config.yaml
dataset: "capsule endoscopy frames (Kvasir-Capsule)"
translate: 0.06
arch: "resnext"
weight_standardization: false
depths: [3, 6, 6]
dropout: 0.05
orthogonalizer: "polar_express"
adamw_lr_other_params: 0.0013
ema_decay: 0.995
lr_schedule: "poly"
warmup_steps: 1130
weight_decay: 0.2
adamw_weight_decay_other_params: 0.01
Rows from block 4, named by matrix and row number. Rows with one number belong to one channel. Each number is 128 + 32 x the weight over its row's rms, rounded and kept within 0 to 255. All counts start at 0. After the name is the row's rms in percent of the matrix's.
# convs1: grouped (8 groups) 3x3 conv (model.blocks.4.convs.1.weight, 128x16x3x3), inputs within the group 0-7, a 3x3 kernel for each
# convs2: expand pointwise conv (model.blocks.4.convs.2.weight, 256x128x1x1, transposed), outputs 0-63
convs1.21 115 [115 110 108  99 122 107 128 199 127 123 171 117 109 180  75 114  84 151 125 163 183  98 161 127 133  87 100 151 175 147 137 119  97 115  99 105 107  82  75 122 202 132 121 106 111 115 191 108  91 191 102 105 116 117 132  97 117 181 124 132 145 124 164 196 156 113 102 125 131 133  73 102]
convs2.21 099 [124  91 113  99 174 124 169 156  93 135 130 109 143 197 109 183 151 169 135 113 136 139 121  92 198 103  84 161 158 184 158 167 160 121 104 125 144 158 108  99 147 164 113 126 156 142 142  97 131 146  86 174 208 142 184 140 140 119 134  82 121 219 123 130]
convs1.22 090 [ 73 106 101 107 111 148 134 198 103 142 132 139 138  95 130  95 101 141 112 162 193 159  39 199 166  69 140 140 157 160 110 167 114 110 100 152 148  82 160 117 106 156 148 128 131  87 114 110 155 125 162 131 228 146 106 183 106 132 151 120  85 102 149  96 121 139 120 130 128 118 162  92]
convs2.22 092 [ 77 141  52 118 150 108 187 117 132 122 102 135 106 107 111 134 121 128 106 144 116 102 154 134 122 142  74  93 105 132 107 123  99 101 133  93 147 117  86 129 119 114 116 107 131 166 145  96 170 120 122 132  76 111  60  77 129 133 126 101 106  97 120  61]
convs1.23 118 [106  97 118 126 135 170 129  90 125 133 121 133 161 160  86 102 162 155 128 139 149  79 198  73 130 128  93 113 120 132 140 115 107 131 147 143 131  73 159  89 189 132  88 147  85 110 144 143 102 140 112 107 156 110 141 178 134 148 119 123 138 139 113 120  84 105 117 132  75 108 194 167]
convs2.23 098 [ 89  97 171 119  77 117 180 142 157 111 116 102  92 112 147 117 105  88  93 135 136 150 141 126 120 102 122 210  99 144 134 134 131  81  90 109  69 138 174 137 111  94  94 121  85 148 121  78 145 133 151 129 115  86 138 121  77 106  78 138 138 136  59 107]
convs1.24 107 [153  94 122 183 212 122 117 106 114 143 170  77 115 178 155  91  90 107 157 176 170  86 117 122 154 123 109 116 149  91 122 144 148  98 108 108 137  86 137 120 130 132 195 167 179 104 130 117 110 164 136  96  67  95 159 123 110 160 183 107 138 112 100 116  92 112 120 135 143  60 122 122]
convs2.24 099 [ 97  74  77 123 122 102 153 112 177  72  94  81 144 126 126  83 163 171 100 146 118  85 106 129 136 103  85 101 152 129 139  96 112  55 157 128 148 144 205 139 158 131 163 124 137 116 192 116 167 108 108 118  87 142 103 110 146 116 128  85 142 126 142 119]
convs1.25 081 [103  95  72 136 126 119 185 174  86 174 150 142  92 137 100  79 129 180 141  82 157 150  90 143 131  94 198 168 136  87 113 126 110 115 102 121 131 166 140 131  85 189 116 126  69 124 145 150 134 111 122 109 118 127 127 165  92 146 119 182 151 162 124  80 121 126 144 118 126 128 111  89]
convs2.25 085 [ 96 140 169  97 161 158 149 163  65  63  69 134 173 164 120 176 145 144 117 149 129 114  93  95 112 155 121 112 107  89 147 156 126 164  84  66 165 130  66 129 125 148 109 117 131 131 155 159 168 131 129 159 147  87 108 108  88 163  97 115  95 174  88  91]
convs1.26 111 [126  53  38 160 134 131 151 241 167 132 142  89 111 139 113 111  90  87 132 166 125 111 108 113  97 118 138 118 133 132 115 149 132 124 146 138 125 154  87 120 184 171 129 102 161 120 176 117  99 160  95 152 132 141 163 153 133 128 108 112 151 163 151 129 114 114 107 168 133 108  77 133]
convs2.26 100 [132 108 105 107  45 128 135 105  64 116  99 170 169 116  70 172 113 128  68 120 131 117  73  94 170 119 134 168 105 117 115  65 172 141  87  83  98 121  93  98  91 104 132 122  88 116 145 131 151  61 140 158 126 133 116  93 124  88  62 104 160 129 179 141]
convs1.27 120 [124 243 205  79 110 221  88  71 130 153  85  76 135 136 104 110 141 136 171 129  47 176 154  75 121 146 102 106 118 134 115 141 123  87 130 119 132 146  88 163 137 108 130 129 129 137 136 136 104 123 138 103 118 112 156 151 126 129  98 195 107 121 192 106  98 159 128 125  85  93 130 111]
convs2.27 104 [132 156 112 152 164 106 111  90 153  98 128 102 182 125 161 119  73 104 127 102 106 131 103 141  54 114 141  83 144  35 141 143  94 114 115  64 116 175 174 136 124 118 127 157 189  95 147 131 137 101 175 108 183 129 132 155 161 107  90 135 159 104 166  90]
convs1.28 094 [ 99 133  83 119 136  96 137 128 140 168 116 107 122 141 159 108 183  85 112  89  87 173 144 148 131 193 116 117 120 140  99 112 130 107 133 120  87 134  63 136 149  95 170 106 153 103 135 106 116 108  83 134  98 140 114 102 103 166 152 162 123 205 144 122 151 146  83 118  91  90 115  76]
convs2.28 087 [122  96 182 122 142 151 126 163 124  69 143 179 100 188 112 188  91 114  96 158  95 132 157 138  68 140 165  94 102 128 119 139  94 126 170  82 138 161 124 122 128 153 107  60  82 113 173 120  95 208 141 133  84  93 143 145 123 141 104  62 198 158 135 165]
convs1.29 101 [163 199 204 150  61 138  91  42 101 114 109 126 165 157 125  97 143 138  98  81  90 124 120 116 160 168 140 127 111 132 127 167 120 127 112 119 143 111 145 156 100 147  90 189 162 121 166 148 145 141 142  79  91 121 113 129 178 149 139 144 110 148 106 121 138 127 117 124 135 138  84 129]
convs2.29 100 [151 100 106 157 157  97  92 139 133 104  77 154 141 113 151  99 129 109 165 155 108 129 168 173  99 154  95 133 155 108 105 136 178 144 134  62 126 157 138 113 142 116  91 197 143 122  88  96 112 109 167  74 115  90 141 121 102 115 111 227 137 149  99 103]
convs1.30 102 [163  97 116  79 113  84 107  77 112 146 112 145 119 108 150 130 103 156 100 116  90 123 145  87  86  82 128 163 126 132 171  95 121 140 110 126 115 108  92 119 133 130  80 103  94 182 182 181  95 104 104 134 140 108 150 148 110 117 103  91 131 100 122 127 169 184 184 138 148 146 110 157]
convs2.30 104 [180 167 114 102 127 203 130 114 108 151 172 111 133 145 156 133 125 136 110  99 141 116 163  78 103 121 152 117 138 146 178 140 101  81  77 102 204 120 102 121 133 118  90 134  97 108 108 112 103 105 182  98  72 111 113 173 119 118 169 205 118  63 154 105]
convs1.31 092 [ 97 169 168 164  94 146 132 146 120 139 123 100 104 123 120 126 149  78 109 164  88 133  63 154 106 165 135 119 125 138 143 137 110  99 141 116  71 184  92 107 122 111 108 127 154 117 175 109 129 133 157 138 145 118 101 118 121  78  99 182 115 154 134 105 126  97 170 159 141  88 107  76]
convs2.31 087 [129 134  88 136 164  86  92 120 146 161 179 160 135 131 174 172  71 115 113 108 166 118 121  93 136 137 114 117 132  82 161 172 145 142 149 104  92 153 191 159 134 101 132 136  93 144 129  92 170 129 111 130 116 106 129 147 141 124 185 140 130 170 100 125]
convs1.32 102 [ 89 150 120 108 140 128 110 110 121 112 112  83 159 143 131 132 119 131 135 151 215  69  81 152 128 125 121 123 115 123 133 118 172 128 117 140 144 160 102 143 134  81 119 140 128 141 204 166 107 126 151 160 125 111 150 177 179 104 113 103  72 120 127 116 134 148 145  92 100 129 148 149]
convs2.32 098 [153 135 121 110 110 123 155 132 143 136 186 104 115 117  87 132  80 147 123 133 126 133 121  87 192 175  95 136 115 214 124 165  89 173 126 123 165 118 116 108 143 132 100 133 136 153 185 138 151 137 100 166 157 149 144 119  97 113  69 146  85 150 106 108]
convs1.33 100 [ 94  93 108 135 143 142 121 121 138 217 171 127 105  85 162  96 113 124  93 107 184 188 105 126 193 124 156 121 112 107 145 138  77 155 129  90 101 137 151 124 101 117 130 182 154 139 189 125 126 134 119 111 107 136 111 137 133 124 125 155 181 131 174  91 111  85 179 151 137 188 143 167]
convs2.33 098 [101 119  61  99 186  89 132  83 123  82 117  99  75 161 108 134 147 115 117 146 117 127 158 152 174 102 119 106 119 119  79 162 121 114 156 174 144  83 133 105 155 134 132 155 141 113 152 118 153 141  98 154  58 136 128 161 161  68 146 110 131 138 128 147]
convs1.34 107 [115 110 131 108 123 111  91 155 101 153 107 105 148 155 109 107 118  91 108 133  96 132 159 209 165  78 171 104 115 148 149 101 117 180 159  77  93 148 135 103 126  79 127 150 110 190 136  87 187 175  96 172 121 128 114 148 101 116 120 155 119  86 123 116 119 105 127 137 106 159 116  94]
convs2.34 101 [106 107  90  47  75 121 153 107 111 112 123 116 123 128 157  72 180 155 117 107 133  97 140 166 196  98 131  80 129 112 113 143 187  86 105  92 127 123 166  79 113 162 127  90 178 121 148 123  86  77 112 143 195 120 124 130 130 169 108 146 118 142 132 108]
convs1.35 089 [102  79 123 106 138 137 142  87 107 158 101 178 142 137 155 161 139 153  81 135 125 138 146 129  61  95  76 156 165 137 122 117 132 148 136 141 103  81 144 106 132 105 106 171 137 145 104 146 175 114 156 152 213 143  97 151  94 110 134 146 107  86  84 109 122 108 128  83 149 168 148 179]
convs2.35 091 [ 42  75  48 107  96 128 126 158 105 104 123 151 143 116 185 202 149 145 111 139 163 155 148  75  90 165  75 161 191 139 139 130 154 142 106 144  83 157 116 118 150 131 170 184 135 117  71 102 125 164 143 100 132 111 131  76 139  95 115 139 122  90 135 125]
convs1.36 102 [ 75 135 130 131 112 125 155 167 160 118 125  92 109 172 125 102 106  86 105 130 113 122 113 173 104 179 204 157 128 151 155 114  95 114  99  79 144 126 104 137 116 138 117 141 187 183 142 130 126  99 116 103 117 141 132 111 159 133 131 132 100 116 121 187 158 186 136  59 150 109  72 155]
convs2.36 097 [143 172 115 183  57  81  98  67 147  99 150 124 112 111  60  92 149 136 142  82  69 120  99 158 152  47 128 127 121  58 101 125 148 180 131 177 127 148 144 143 195 115 125 131 108 153  74 119 139 151 115 152  71  85 130 176 126 138 127  86 139 133  96 153]
convs1.37 102 [104 132 113 120 159  78 105  78 114 141 138 128 162  95 133 178 184 152 161 150 154 129 125 109 111 100 134 126 110 143 154 121 133  94 137 118 112 136  93 110 145 108 113  98  91 156 191  97 156  66 161 173 186 164 131 135 149 126 155 147 106 100  97  94 122 114 107 141 158 131 103 125]
convs2.37 110 [110 203 103 173 148 115 113 218 122 214 141 151  91 154  96 122 115 159 131  72 117 127 148  95 144 189 112 131 159 128 168 132 106  51 125 103 163 135 127 105 103 128 117 199  74 102  95 121 126 126 182 161 118 109  98 131 146 136  87 145  81  90 143 120]
convs1.38 093 [147 181 148 124 140 143 145 147 112 131 110  96 122 146 132 136 115 130 149 112 161 120 136 105 100 124 153 133 139 144 174 132 122 161 134  76 102 124 124  95 148 120 148 146 104 144 218  74 147  97 134 109 134 104 106 158 112 143 116  90 149 131 144 109 189 107  77 151 118 153 100  84]
convs2.38 087 [131 123 149 174 110 141 104 128 108 128 139 134 167 149 150  61 169 161 116 160 171 193 125 148  84 140  99  75 142  46 115 148 130 211 136 110 157 108 138  97 161 103 153 132  79 145 171 171 125 154 136 135 182 114 135 124 118 127  67 138 143 152 105 160]
convs1.39 082 [ 78 168 120 139 103 108  69 131 118 120  89 119 113 118 123 101 172 132 128 135 119 164 113  88 134 171 125  94 111 160  76 157 107 145  91 106 170 148 171 107 143 165 113 118 121 148 112 139 167  79  96 227 131 155 114 149 105 101 108 139 158 171 125 114 141 132 144 175 142  85 101 138]
convs2.39 086 [150  90 226  85 138 174 104 141 127 124 143 119 105 123  98 133  89 130 138 115 121 164 131  76 150 100 163 172 114 151 158 147 160 119 167  98 162  99 137  93 137 232 148  86 150  75  77 120 179 133 118  93 164 120 120 118 120 188 121 102 168 119  92 143]
convs1.40 090 [136  98 139 149 125 145 111 102 132  50 141  79 157 189 136 136 105 110 102  98  72 133 190 115 150 145  92 120 112  46 119 128 143 117 173 206 104 152 168 112 131 158  63  81 128 163 134 120 103 138 138 112 110 113 138 105  99 147  90 118 109 148 127 126 128 132  95 138 134 106 107 148]
convs2.40 089 [113 159 149 148 130 167 132 129 157 149 124 123 138 114 118  57 101 178 190 145 133 100 160  57  52 167 113 132 151  94 153 153 140 165 140 131  93 116  92 127 121 119 135  64 178 157  98 137 173 128  48 119 245 137 161  70  95 116 128  85 112 112 145 117]
convs1.41 111 [107  96  95 154 151 140 132 170 130 155 136 119 164 132 137 125  64 135 129 134 118  75  88 103 119  74 119 131  92 126 124 127 117 128 140 125  63 114 138 110 154  98 134 182 148 135 145 145  98 167 145 103 130 100 110  70 116 110 154 150 136 130 128  89 144 117 133 137 147 136 158 161]
convs2.41 093 [138  77  72 113 166 177 124 177  59 144 112 144  90 137  99 107 148  75  63 115 103 133 132 202  83 140 149 248 113 136 131 103 147 143 119 206  70 169 127  95 151  96 128  73  75  65 106 150 139 146 101  63 204 108  95  89 114 141 101  93 101 150 139 142]
convs1.42 102 [135  99 161 124 103 139 121 130 102 144 142 147 101 161 113 104 108  57 102  95 121 139 106 170 171  83 134 102 113 106 103 140 113 134 135 114 122 122 115 112 125 129 135  83 184  78 148 166 108  82 135 121 140 160 130 126 117 147 167 102  79 137 119 116 126 148 158  96  89 123 141 137]
convs2.42 094 [155 173 149 123 132 102 156 151 121  87  94 103 129 129  92 130  77 116  72 155 120 129  97  98 170 106 109 130  94 103 122 123 143 163 107  88 127 127 126 118 102 141  94  81 128 114 174 156 137 140 150 118 164 130  85 162 158 187  50 190 115 173 150 118]
convs1.43 124 [117 118 103 140 119 104 173 122 126 161 129 129 117 140 103  87 117 111  94 148 119  95  38 139 225 250 157 113 135 126  94 165 171 133  82 114  99 122 109 144 148 101 121 156 136 150 191 196  61 113 144 109 105  52  99 108 108 117 127 109 117 143 141 120 119 134 119 133 141 102 132 145]
convs2.43 105 [137  61  74 131 143 141 119 122 135 108 155 155  78  98 103 122 166 123 101 176 103 126 123 100 154 133 112 131  72  89 107 142 145 115 158 133 142 151  98 159 130 105 104  93 128 128  87  74 120 122 114 171 104 103 112 122 139 118 168  98 143 156  80 124]
convs1.44 091 [140 123  85  94 157 114 141  98 134 130 137 113 109 132 158 106 119 105 112 141  97  96 165 134  90 169  87  92  84 138 151 140 112  79 143 141 132  58 185 173 115 120 135 147 117 145 114  83 182 209  82 109 196  95 120 137 107 132 136 113 127 140 122 124 142 163 144 106 140 118 105 148]
convs2.44 087 [ 99  78 115 123 120 102 137 142 206 159 166 107 130  71 116 193 131 106 152 142 106 130  51 131 114  82 171 101 102 163 131 129 116 155 115 159 118 101 131 152  71  85 135  29 113 152  97 132 179 147 141 113  89 160 142  85 153 123 121 133 153 153 121 117]
convs1.45 113 [114 118 123 134 103 120 147 100 106 121 124 100 143 178 130 113  94 104 102  96 145 139 125 170 140 124  86 130 153  62 115 124 134 137  90 138  97 177 136 124  88 142 124 149 123  99 142 172 102 115 192  95 157 151 120 118 136  98 136 121 140 149 100 120 124  86 151 147 130 113 118 154]
convs2.45 099 [104 158  87 117 171  95 155 122 156 161 117  39 102 121 156 118 142  68  97 121 101 118 107  99 152 160 155 181 143 152 103  98 185 130 102  80 147  92 170 140  41 177 115  55 126  94 138 145 114 135  58 153 181 120 156  90 126 167 133 136 172 128 166 116]
convs1.46 089 [ 89 122 117 164 130 119 108 102 107 145 127 107 134 140 124 118 152 183 224 249 172 100 132  94 131 109  80  94 130 118 132 167  89 129 148 131 131  91  72 148 147 175 121 104 150 153 111 114  91 110  83 114  96 111 149 160 135 141 136 155 155 106  92 125 147 158 142 132 159 106 128  90]
convs2.46 098 [159 125 164 169 127  63 108 101 118 101 187 157 165 137  87 136  43 156 156 200 106  85 114  77 117 172 131 126 127  78  74 182 108 130  81 109 158 107  43 115 146  99  99 177  87 118 107 111 110 122  93 130 131  87 127  87 176  70  89 209 133 200  77 121]
convs1.47 092 [122 110 117 158  88 132 191 132 157 149 168 178 120 120 118 123 176 122  86  71 103  88 109 102 144 170 158 116 130 143 119 170 152  66 105  80 145 158 192 134  99 116 119 102 149  96  91 108 179 203 106  92 121 132 112 115 127 141 119 145 144 118 148 104 113 126 103 147 144 124 121  90]
convs2.47 096 [113 159 178 119 132 105 134 129 168 101  83 159 119 187 121  95  84  74 126 114 120 160 123  61  94 101 109 128 190 147 136  92 156 144 171 209 138 168 132 151 147 131 155  73 137 142 157 177 113 143  95 141 190 108 138 120 117 142 130  72 171 125 164 131]
convs1.48 088 [118 148 139 138 124 141 165 117 136  82 157 113 126 198 100 166  58  94 139 134 165 109  84 129 104 136 120 105 109 120 105 104 103 162 118 145 111 166 147 200 130 128 123  96  75 110 103 116 101 136 164 155 136 120 116 145 169 112 138 109 130 142 148 125 119 105 137 138 143 104  92 132]
convs2.48 089 [130 108 134 129 135  92 176 137 133 142 103 136 186 114  98 163 127 148 154 145 131 112 105 162 152 178 117 104 113 162 106 107 116 117 136 120  88 193 102  91  50 163 111 105 128 106  60  87  84 127 120  89 144 108 104 133 115 197 154 133 189 151 183  97]
convs1.49 092 [132 226  82 126  82 130 125 140 113  71 205  95 174 164  73 125 101  76 121 110 123  82 124 143 140 115 129  89 164 137 139 152 173  80 161 110 115 165 101 152 182  69 114 108  99  90 108 166 148 126 113 138 123 116 126 181 128 120 127 109 132 120 110 144 137 125 200 182 139  98  87 110]
convs2.49 089 [135 129  87  90 133 164 124  93  94 116 118  49  96 122 169 119 115 121 175 116 119 115  78 157 112 138 159 135 105 142 130 157 106 181  82  96 146 153 150 136  73 140 121 101  95 121 182 131 118 135 139 141 161 106  80 114 173 181 148 100  78 154  59 127]
convs1.50 101 [113 146 141 141 119 107 160  92 135  78 161  33  70 237 139 129 205 133 134 128 126 115 192  86 113 179 128 121 203 129 107 106 127 172  83 139 131  67 112 151 168 147 120 137 138 140 171 133 154 128 140 113 158 125 130 142 111 112 123 117 154  86 130 150 143 119 149  80 120 131 181 123]
convs2.50 092 [117  93 107 137 146  94 163 155 143 202  94 152 145 112 123 105 106 149 144  97 106 114  92 132  77 100 126 155 125  91 105 143 152 123  97 117 137  70 133 134 125 120 116 114 191 109 191 148 153  76 139 108  88 127 161 128 114 114 138 148 108 148 142 168]
convs1.51 099 [173 200 231  93 126 133 139  75 114 140 106 121  89 162 124 152 216 108 114 128 133 114 125 127 100 140 121 143  96 104 138 109  55 136 154 159  77  91 111 159 127 191 112 170 177 122 103 114 166 139 120 121 135 143 156 207 202 122 111 162 121 141 149 132 131 140 149 112 141 152 124 129]
convs2.51 101 [140 116 193 140 130 135 133 108 145 124  97 116 101  86 130 107  91 129 162 103 121  85 198 115 104 111 125 130 132 109 132 125 150 102 162  68 118 176 128 117 126 138 128  81 123 107  54 107 138 125  98 156 135  92 114 127  99 158  91 106 156 124  56 142]
convs1.52 085 [105 123 161 135 134 105 164 167 144  83  68 104 140  77  99 121 104  61 132 135 121 135 137 116  87 129  90 173 110 139 130 128  72 129 169 140 139  95 129 110 117 148 100 130 122 214 160 141 127 126 182  93 120 173  60  91 125  95 144 156 159 152 157 148  89 160 122 119 107 139 111 130]
convs2.52 104 [135 118  90  84 152 159 152 130 138 137 130 103  95  88 249  84  67 135 198  85 122 125 130 145 162 158 141 150  93 193 155  99 104 188 110  83 125 142 141 134 121 123 118 161 102 150 124 154 147  71  66 170  89 108 132 140 120 141 116 164 156  75  87  87]
convs1.53 105 [109 124 121 137 133 114 107  96 108  96 118 130 118 151 112  72  52  93 137 138 122 117 142 129 137 123 149 121 144 117 142 150 123 100 111 116 115 124 153 114 100 117 158 214 126 151 129 147 143  99 121 138  97 116 163 140 134 118 104 115 175 145 126 113 135 127 103 140  98  93 113  85]
convs2.53 107 [135 140 150  37 169 124 153  85 125 171 146 103  94 167  88 159  97 140  65 125 101 151  93 152 153 134 132 105 122  87  96 186 137  92 127  92 157  95 121  93 117 116 153 108 130 105 110 135 116 143  80 139 194 125 116 136 127 165 188 185 114  86  89 131]
convs1.54 102 [118 137 167 144 116 141 122  83 117 108  92 102 123 125 189  84 152  60  95 102 125 105  69 111 111 110 163 153 154 138  96 136 144 152 107  63 131 118  75 133 178 129  98 181 152 136 118 120 158 156 130 133  87 155 124  71 152 168 103 110 142 149 166 136 159 167 129 117 120 115 142 113]
convs2.54 092 [164 103 173  88 169 118 148  93  93 176  93 129  83 108 131 105  56 181  93 131 108 128 105  69 100 119 145 124 147 194  90 120 148 145 142 106  87 141 165 122 175 173 123 167 155  90 108 128 129 112  61 163 126 160 159  93  86 133 130  70 124 127  84 122]
convs1.55 095 [ 92 158  79 117 124  80 112 104  95 109  67  58  82 127 102 138  71 107 175 210 208 215  91 181 124 207 158 104  75 103 106 119 100 140  82 104 114 129 108 137 141 132 154 137 144 115 108 121 146 150 148 141 159 142 120 125 106  93 166  85  92 114 133 133  83 139 102 113  84 123 124 124]
convs2.55 120 [ 97 150 133  87 132 105 137 112 132 161  90 149 122 136 150 145  96 138 145 106 107 148 120 170 192 125 122  99 166 108  83 119 138 142 101 112 115 104 160 113 177 118 144 202 107  85 133  68 176 136 125  91 125 123 131 114 130  92  98 132  68 130  76  89]
convs1.56 102 [101 194 127 137  96 154 140 125 100  89 119  87 142 137 138  95 211 120 147 132 144 114 121  98 108 123 115 101 175 143 176 106 146 135 125 145  98  91 132 151 174 162 154  84 107 105 137 133 146 142 124 133 122 106 135 154 140 146 128 116  86 122 101 143 160 117 116 129 124 139 118 120]
convs2.56 099 [166 114 142 128 146 145 127 119  86 135 191 121 128 149 185 101 112 137 112 163 141 135 152 195  64  61 132 125  71  99 169 185 115 155 152 140 141 107 135  86 139 144 124 117 155 132 124 130 142 184 105 134 146 147 164 104 119 182 103 236 118 118  86 124]
convs1.57 092 [130 164 116 141  75 133 154  95 138  88 177 173 172  53 172 168 145 189 108  98 139 122 135 139 131 135 115 122 103 136 162 108 186 155 110 132 110 164 105 131 123  85  83 147 141 141 140 126 114 138 153  95  80 100 142 123 127 133 110 101  82 125  90 123 111 125 138 112 141 152 137 135]
convs2.57 091 [ 56 117 137 132  97 140 122 164 164 129 138 127 157 106 148 152  86 135 119 112  65 151  75 150 122 116 106  97  92 142 159 132  76  88 125 140 135 115 127 101 113 111 140 148 154  85 144  63 176 132  88 145  98 112 143 149 130 129 121 179  69  64  50  87]
convs1.58 106 [113 164 146 128 148 125 132 136 141 103 117  64 153 127  73 131  93 163 123 124 126 162 144 100 116 134 139 116 142  93  99 204  88 117 127  83 123 205  87 155 130 131  80  89 159 137  83 154 107 163 133 221 183 127 150  93 181 113  95 140 133 150 141 136 133 170  94 156  88 165  98 102]
convs2.58 105 [131 119 124 128 148 107 107 116 135  50 144  87 144 127  72 133 105 132 141 102  92  96 127 135  98 136 136 143 162 113 113 132 146 161  91  87 125  99 112 114  63  77 105 112 119 152  91 100 114 103 162  82  84 151 120 105 117 191 175  80 200 136 122 103]
convs1.59 112 [136 172 143 158 121  93 123 115 109 162  83   4 170  73 164 163 188 234 128 137 123 101 109 118 140 119 135 128 168 183  98 163 184  69 159 141 117  69  70 135 123 104 145 158 132 109  94 165 127 120 131 100 111 148 140 106 162 197 121  94 171 132  85 147 156 148  91 170 139 106 154 159]
convs2.59 100 [ 63  94 164 151 151 106 142 139 121 147 129 124 148 119 110 143  91 126 141 138 119 118 168 150 112 110 115  83 118 127 155 132 147  93 140 184 103 145 123 125 141 139  87 113 186 154  80  94 157  73  83  39 105 139  97 161 123 140 161  89 125 163  70 101]
convs1.60 110 [ 93  92 132 129 129 145 102 210 114  83  31 195  51  47 153 255 222 168 155 139 112 104 160 126 110 121 127 141 150 135 135 123 149  99 106  88 116  71 183 173  85 116 149 141 142  99 116  95 109 156 165 115 130 133 143 151 108 108 157 107  98 175 126 114  87 147 150 119 163 142 119 123]
convs2.60 103 [122 145 152 159 134 137 149 143  87 128  88  77 130 125  78 175 107 123 156  83 132 149 110 170 173 113 115 115 132 174 171 129 125  73 143 185 175 182 142 115 112 112 175  99 111 107  94  96 194  26 134  84 119 122  72 149 116 115 125  65 139 103 149 129]
convs1.61 111 [157 116 101 165 135  64 176 155 120  32 217 168  58 132 208  72 117 138  86 180 152  91 147 162 107 107 112 106 141 111 154 141  72 167 191 149 114 106 123  96 133 135 104 110 157 104 132 142  83 131 184 101 120 143 135  82 137 131 103 140 149 118 124 135 141 110 101 126 105 132 170 163]
convs2.61 103 [107 193  70 143 138 141 127 153 182 105 152  89 124 154 118 102 130 101 139 106 156 113  94 159  84 102 137 118 129 211 162 109 101 123 133 166  60 166 105 109 102 133 105  92 147 179 116 115 124 105  94 113 133 136 123 165 140 132 155 118 139 134 143 102]
convs1.62 094 [113  90 166 158 164 100 127 180 155 122 144 160  76 130 155 160 155 125 127 134  88 132 115 148 166 119 110 223 104 200 128 118 158 145  91 134 147 166 111 122 115 158  78 147 122  89  77  88 123 124 145 118 167 101 110 124  94  77 112 129 113 107 123 161 163 194 134  84 123 142 110 126]
convs2.62 097 [125 131 133  84 102 160  77 109 128 119 160 117 119 167 122 169  96 157  81 103 123 127 146 116 125  98 173 153 168 107 124 120 167 101 102  96 132 155 106 168  61 147 129  59 131 140 114 131 112  97 156 142 120 152 147 117 135 161 175  69 160 103 158 157]
convs1.63 120 [122 122 124 128 142 142 149 124 138 131 234 219 185 149 151  49  33  20 147 126 122 140 118 138 134 122 134 109  79 116 153 151 139 152 174 182 168 180 151 122 126 135 116 104  81 133 110 110 108 121 117 115 108 127 119 119 111 122 112 115 112 118 127 100 125 123 127 177 130 127 157 125]
convs2.63 111 [ 63 150 151 154 117 106 154 143 120  80 172 103 189 138 108 169 131 120 114 120 125 119 143 114 108 130 172 116 149 182 110  94 106 148 167 148 170 136 150 130  70 115 127 142  98  59 152 187 119 105 118 100 116 145 111 118 145 145 165 102 176 138 163  92]
convs1.64 105 [211 115 165 131  72 126  91  92  60 105  92 129 117 110 140 132 150 116 216 166 179 161 122 153 100 105  89 151 170 164 105 144 120  87  91  68 112 100 111 115 137  89 182 104 184 128 137 120 101 119 136 132 111 112  70  88  59  79 138 116  97 164 152  81 118  55  97  88 104 126 106 122]
convs2.64 106 [163 151  84  79 105 110 106 147 181  75  75 116 149  79 162 153  97 138  89 143 140 145 136 169  95 145 140 119  87 104 122 108 182 153 140 124  99 232 105 167 100 152 102 104 117 186 105 182 115 128 155 130  97 148 147 129 191  94 125 113 148 104 149 147]
convs1.65 096 [150 120  91 132 181 108  61 138 102 119 104 115 130 135 106  95 162 144 122  94  99 140  95 196 126 188 116  55  53  62 183 115 191  98 194 114 127 133 149 152 136 129 130  83  67 126 129 136 110 178 109 105  94  78  94 112  91 102 136 160 147 204 142 123 148 124  93  81 145  90  81  79]
convs2.65 096 [129 160 122 155 164 177 120 179  55 150 127 108 124 155  95 108 142 129 125 116 160 108 178 129 141 189 139 142 161 126  94 158 123  47 126 169 128  83 120 192  50 106 113 127 126 122 165 139 151  81 143 154 165  87 145 152 121 114 164 101 124 169 132 120]
convs1.66 082 [100  53 129 162 135 138 123 115 130 138 136  85 101 110 164 134 155 157 151 108 104 125  87 134 166 116 138 161 103 177 146  67 185 135 160 162 155 160 149  96  84 120 104 104 110 123 157 104 155 115 210 142 136 198  82 123 147 127 103 128 148 186 198  90  98  88  81  97  51 108  93  88]
convs2.66 099 [160 147 143 101  84 117  99 222 151 131 133  93 133 107 191 184 165 121 128 135 159 145 124 149  96 146 129 129  70 127 168 119  84 152 108 120 114  86 148 145 130 121 143 126 142  74 108 146 154 136  99 138  38 110 164 153 132 137 143 153 143 132 163 131]
convs1.67 095 [ 77 202  61 103 172  80  97 120 116 133 165 113 161  55 131 129 127 128 113 132 122 126 136 149 130  91 130  88 144 103  65 172 135 134 131  98  88 185  88  96 196  54  83 143  70  96 179 109 118 159 105 103 146 115  99  94 103 124 221 162  94 118  71  89 102 121 104 140 106 153 102  94]
convs2.67 094 [171  98 125 131 161 158 106 167 107 116 169 154 132 135 112 199 133 121 139 159 174 132 142 110 124 128 101 187 108  88 129 194  70 114  52 152 125  97 129 148 111 171 113 128 116 140 175 137 102 113  86  99 116 102 125 107 116 154 115 145 187 159 134 134]
convs1.68 103 [165 144 100 133  78 133 138 125 127  95  89  83 124 130  99 163 183 159 147 177 159 108  91 142 157  73 117 189 220 178 136  47 145  77  97 102 131 200 150 115 105 138  87  39  69 162 125 142 171  84 147 111  91  91  88  84  88 151 139 178 174 199 212 148 120 121  95 149 108  68 132  94]
convs2.68 098 [181  56 117 169 218 105 118 158 116 148 126 147 122 182 115 172 114 152 117 140 168 111 173 111  82 182 118  80 101  63 109 139 137  82 157 118  90 167 108 135 104 113 162 150 100 124 102 116 145  98 130 131 114 173 120 113 105  89 111 112 161 148 160 155]
convs1.69 115 [ 90 108  92  89 110 117  76 152 164 100  73  63 139 131 144 168 172 177 139 123 129 123 112 142 134  91 132  75  61  81  82  67 103 155 147 181 123 122 103 102  96 137 133 178 134 103 129  93 138 117 133 115  97  93 112 131 104 114 117 118 112 115  68 119 142 187 147 136 131 141 132  97]
convs2.69 116 [ 88 161 139  95 138 117 112 132 183  90 163 191 110 115  81 109 174 129 213 141 129 116 164  91 150 157 115 191 139 118 119 125 148 178 107 102 178  97  97 191 104 178 136 128 161 163 163 132 135 119 107 147 142 134 164 190 142 135 112 114 157 116 153  98]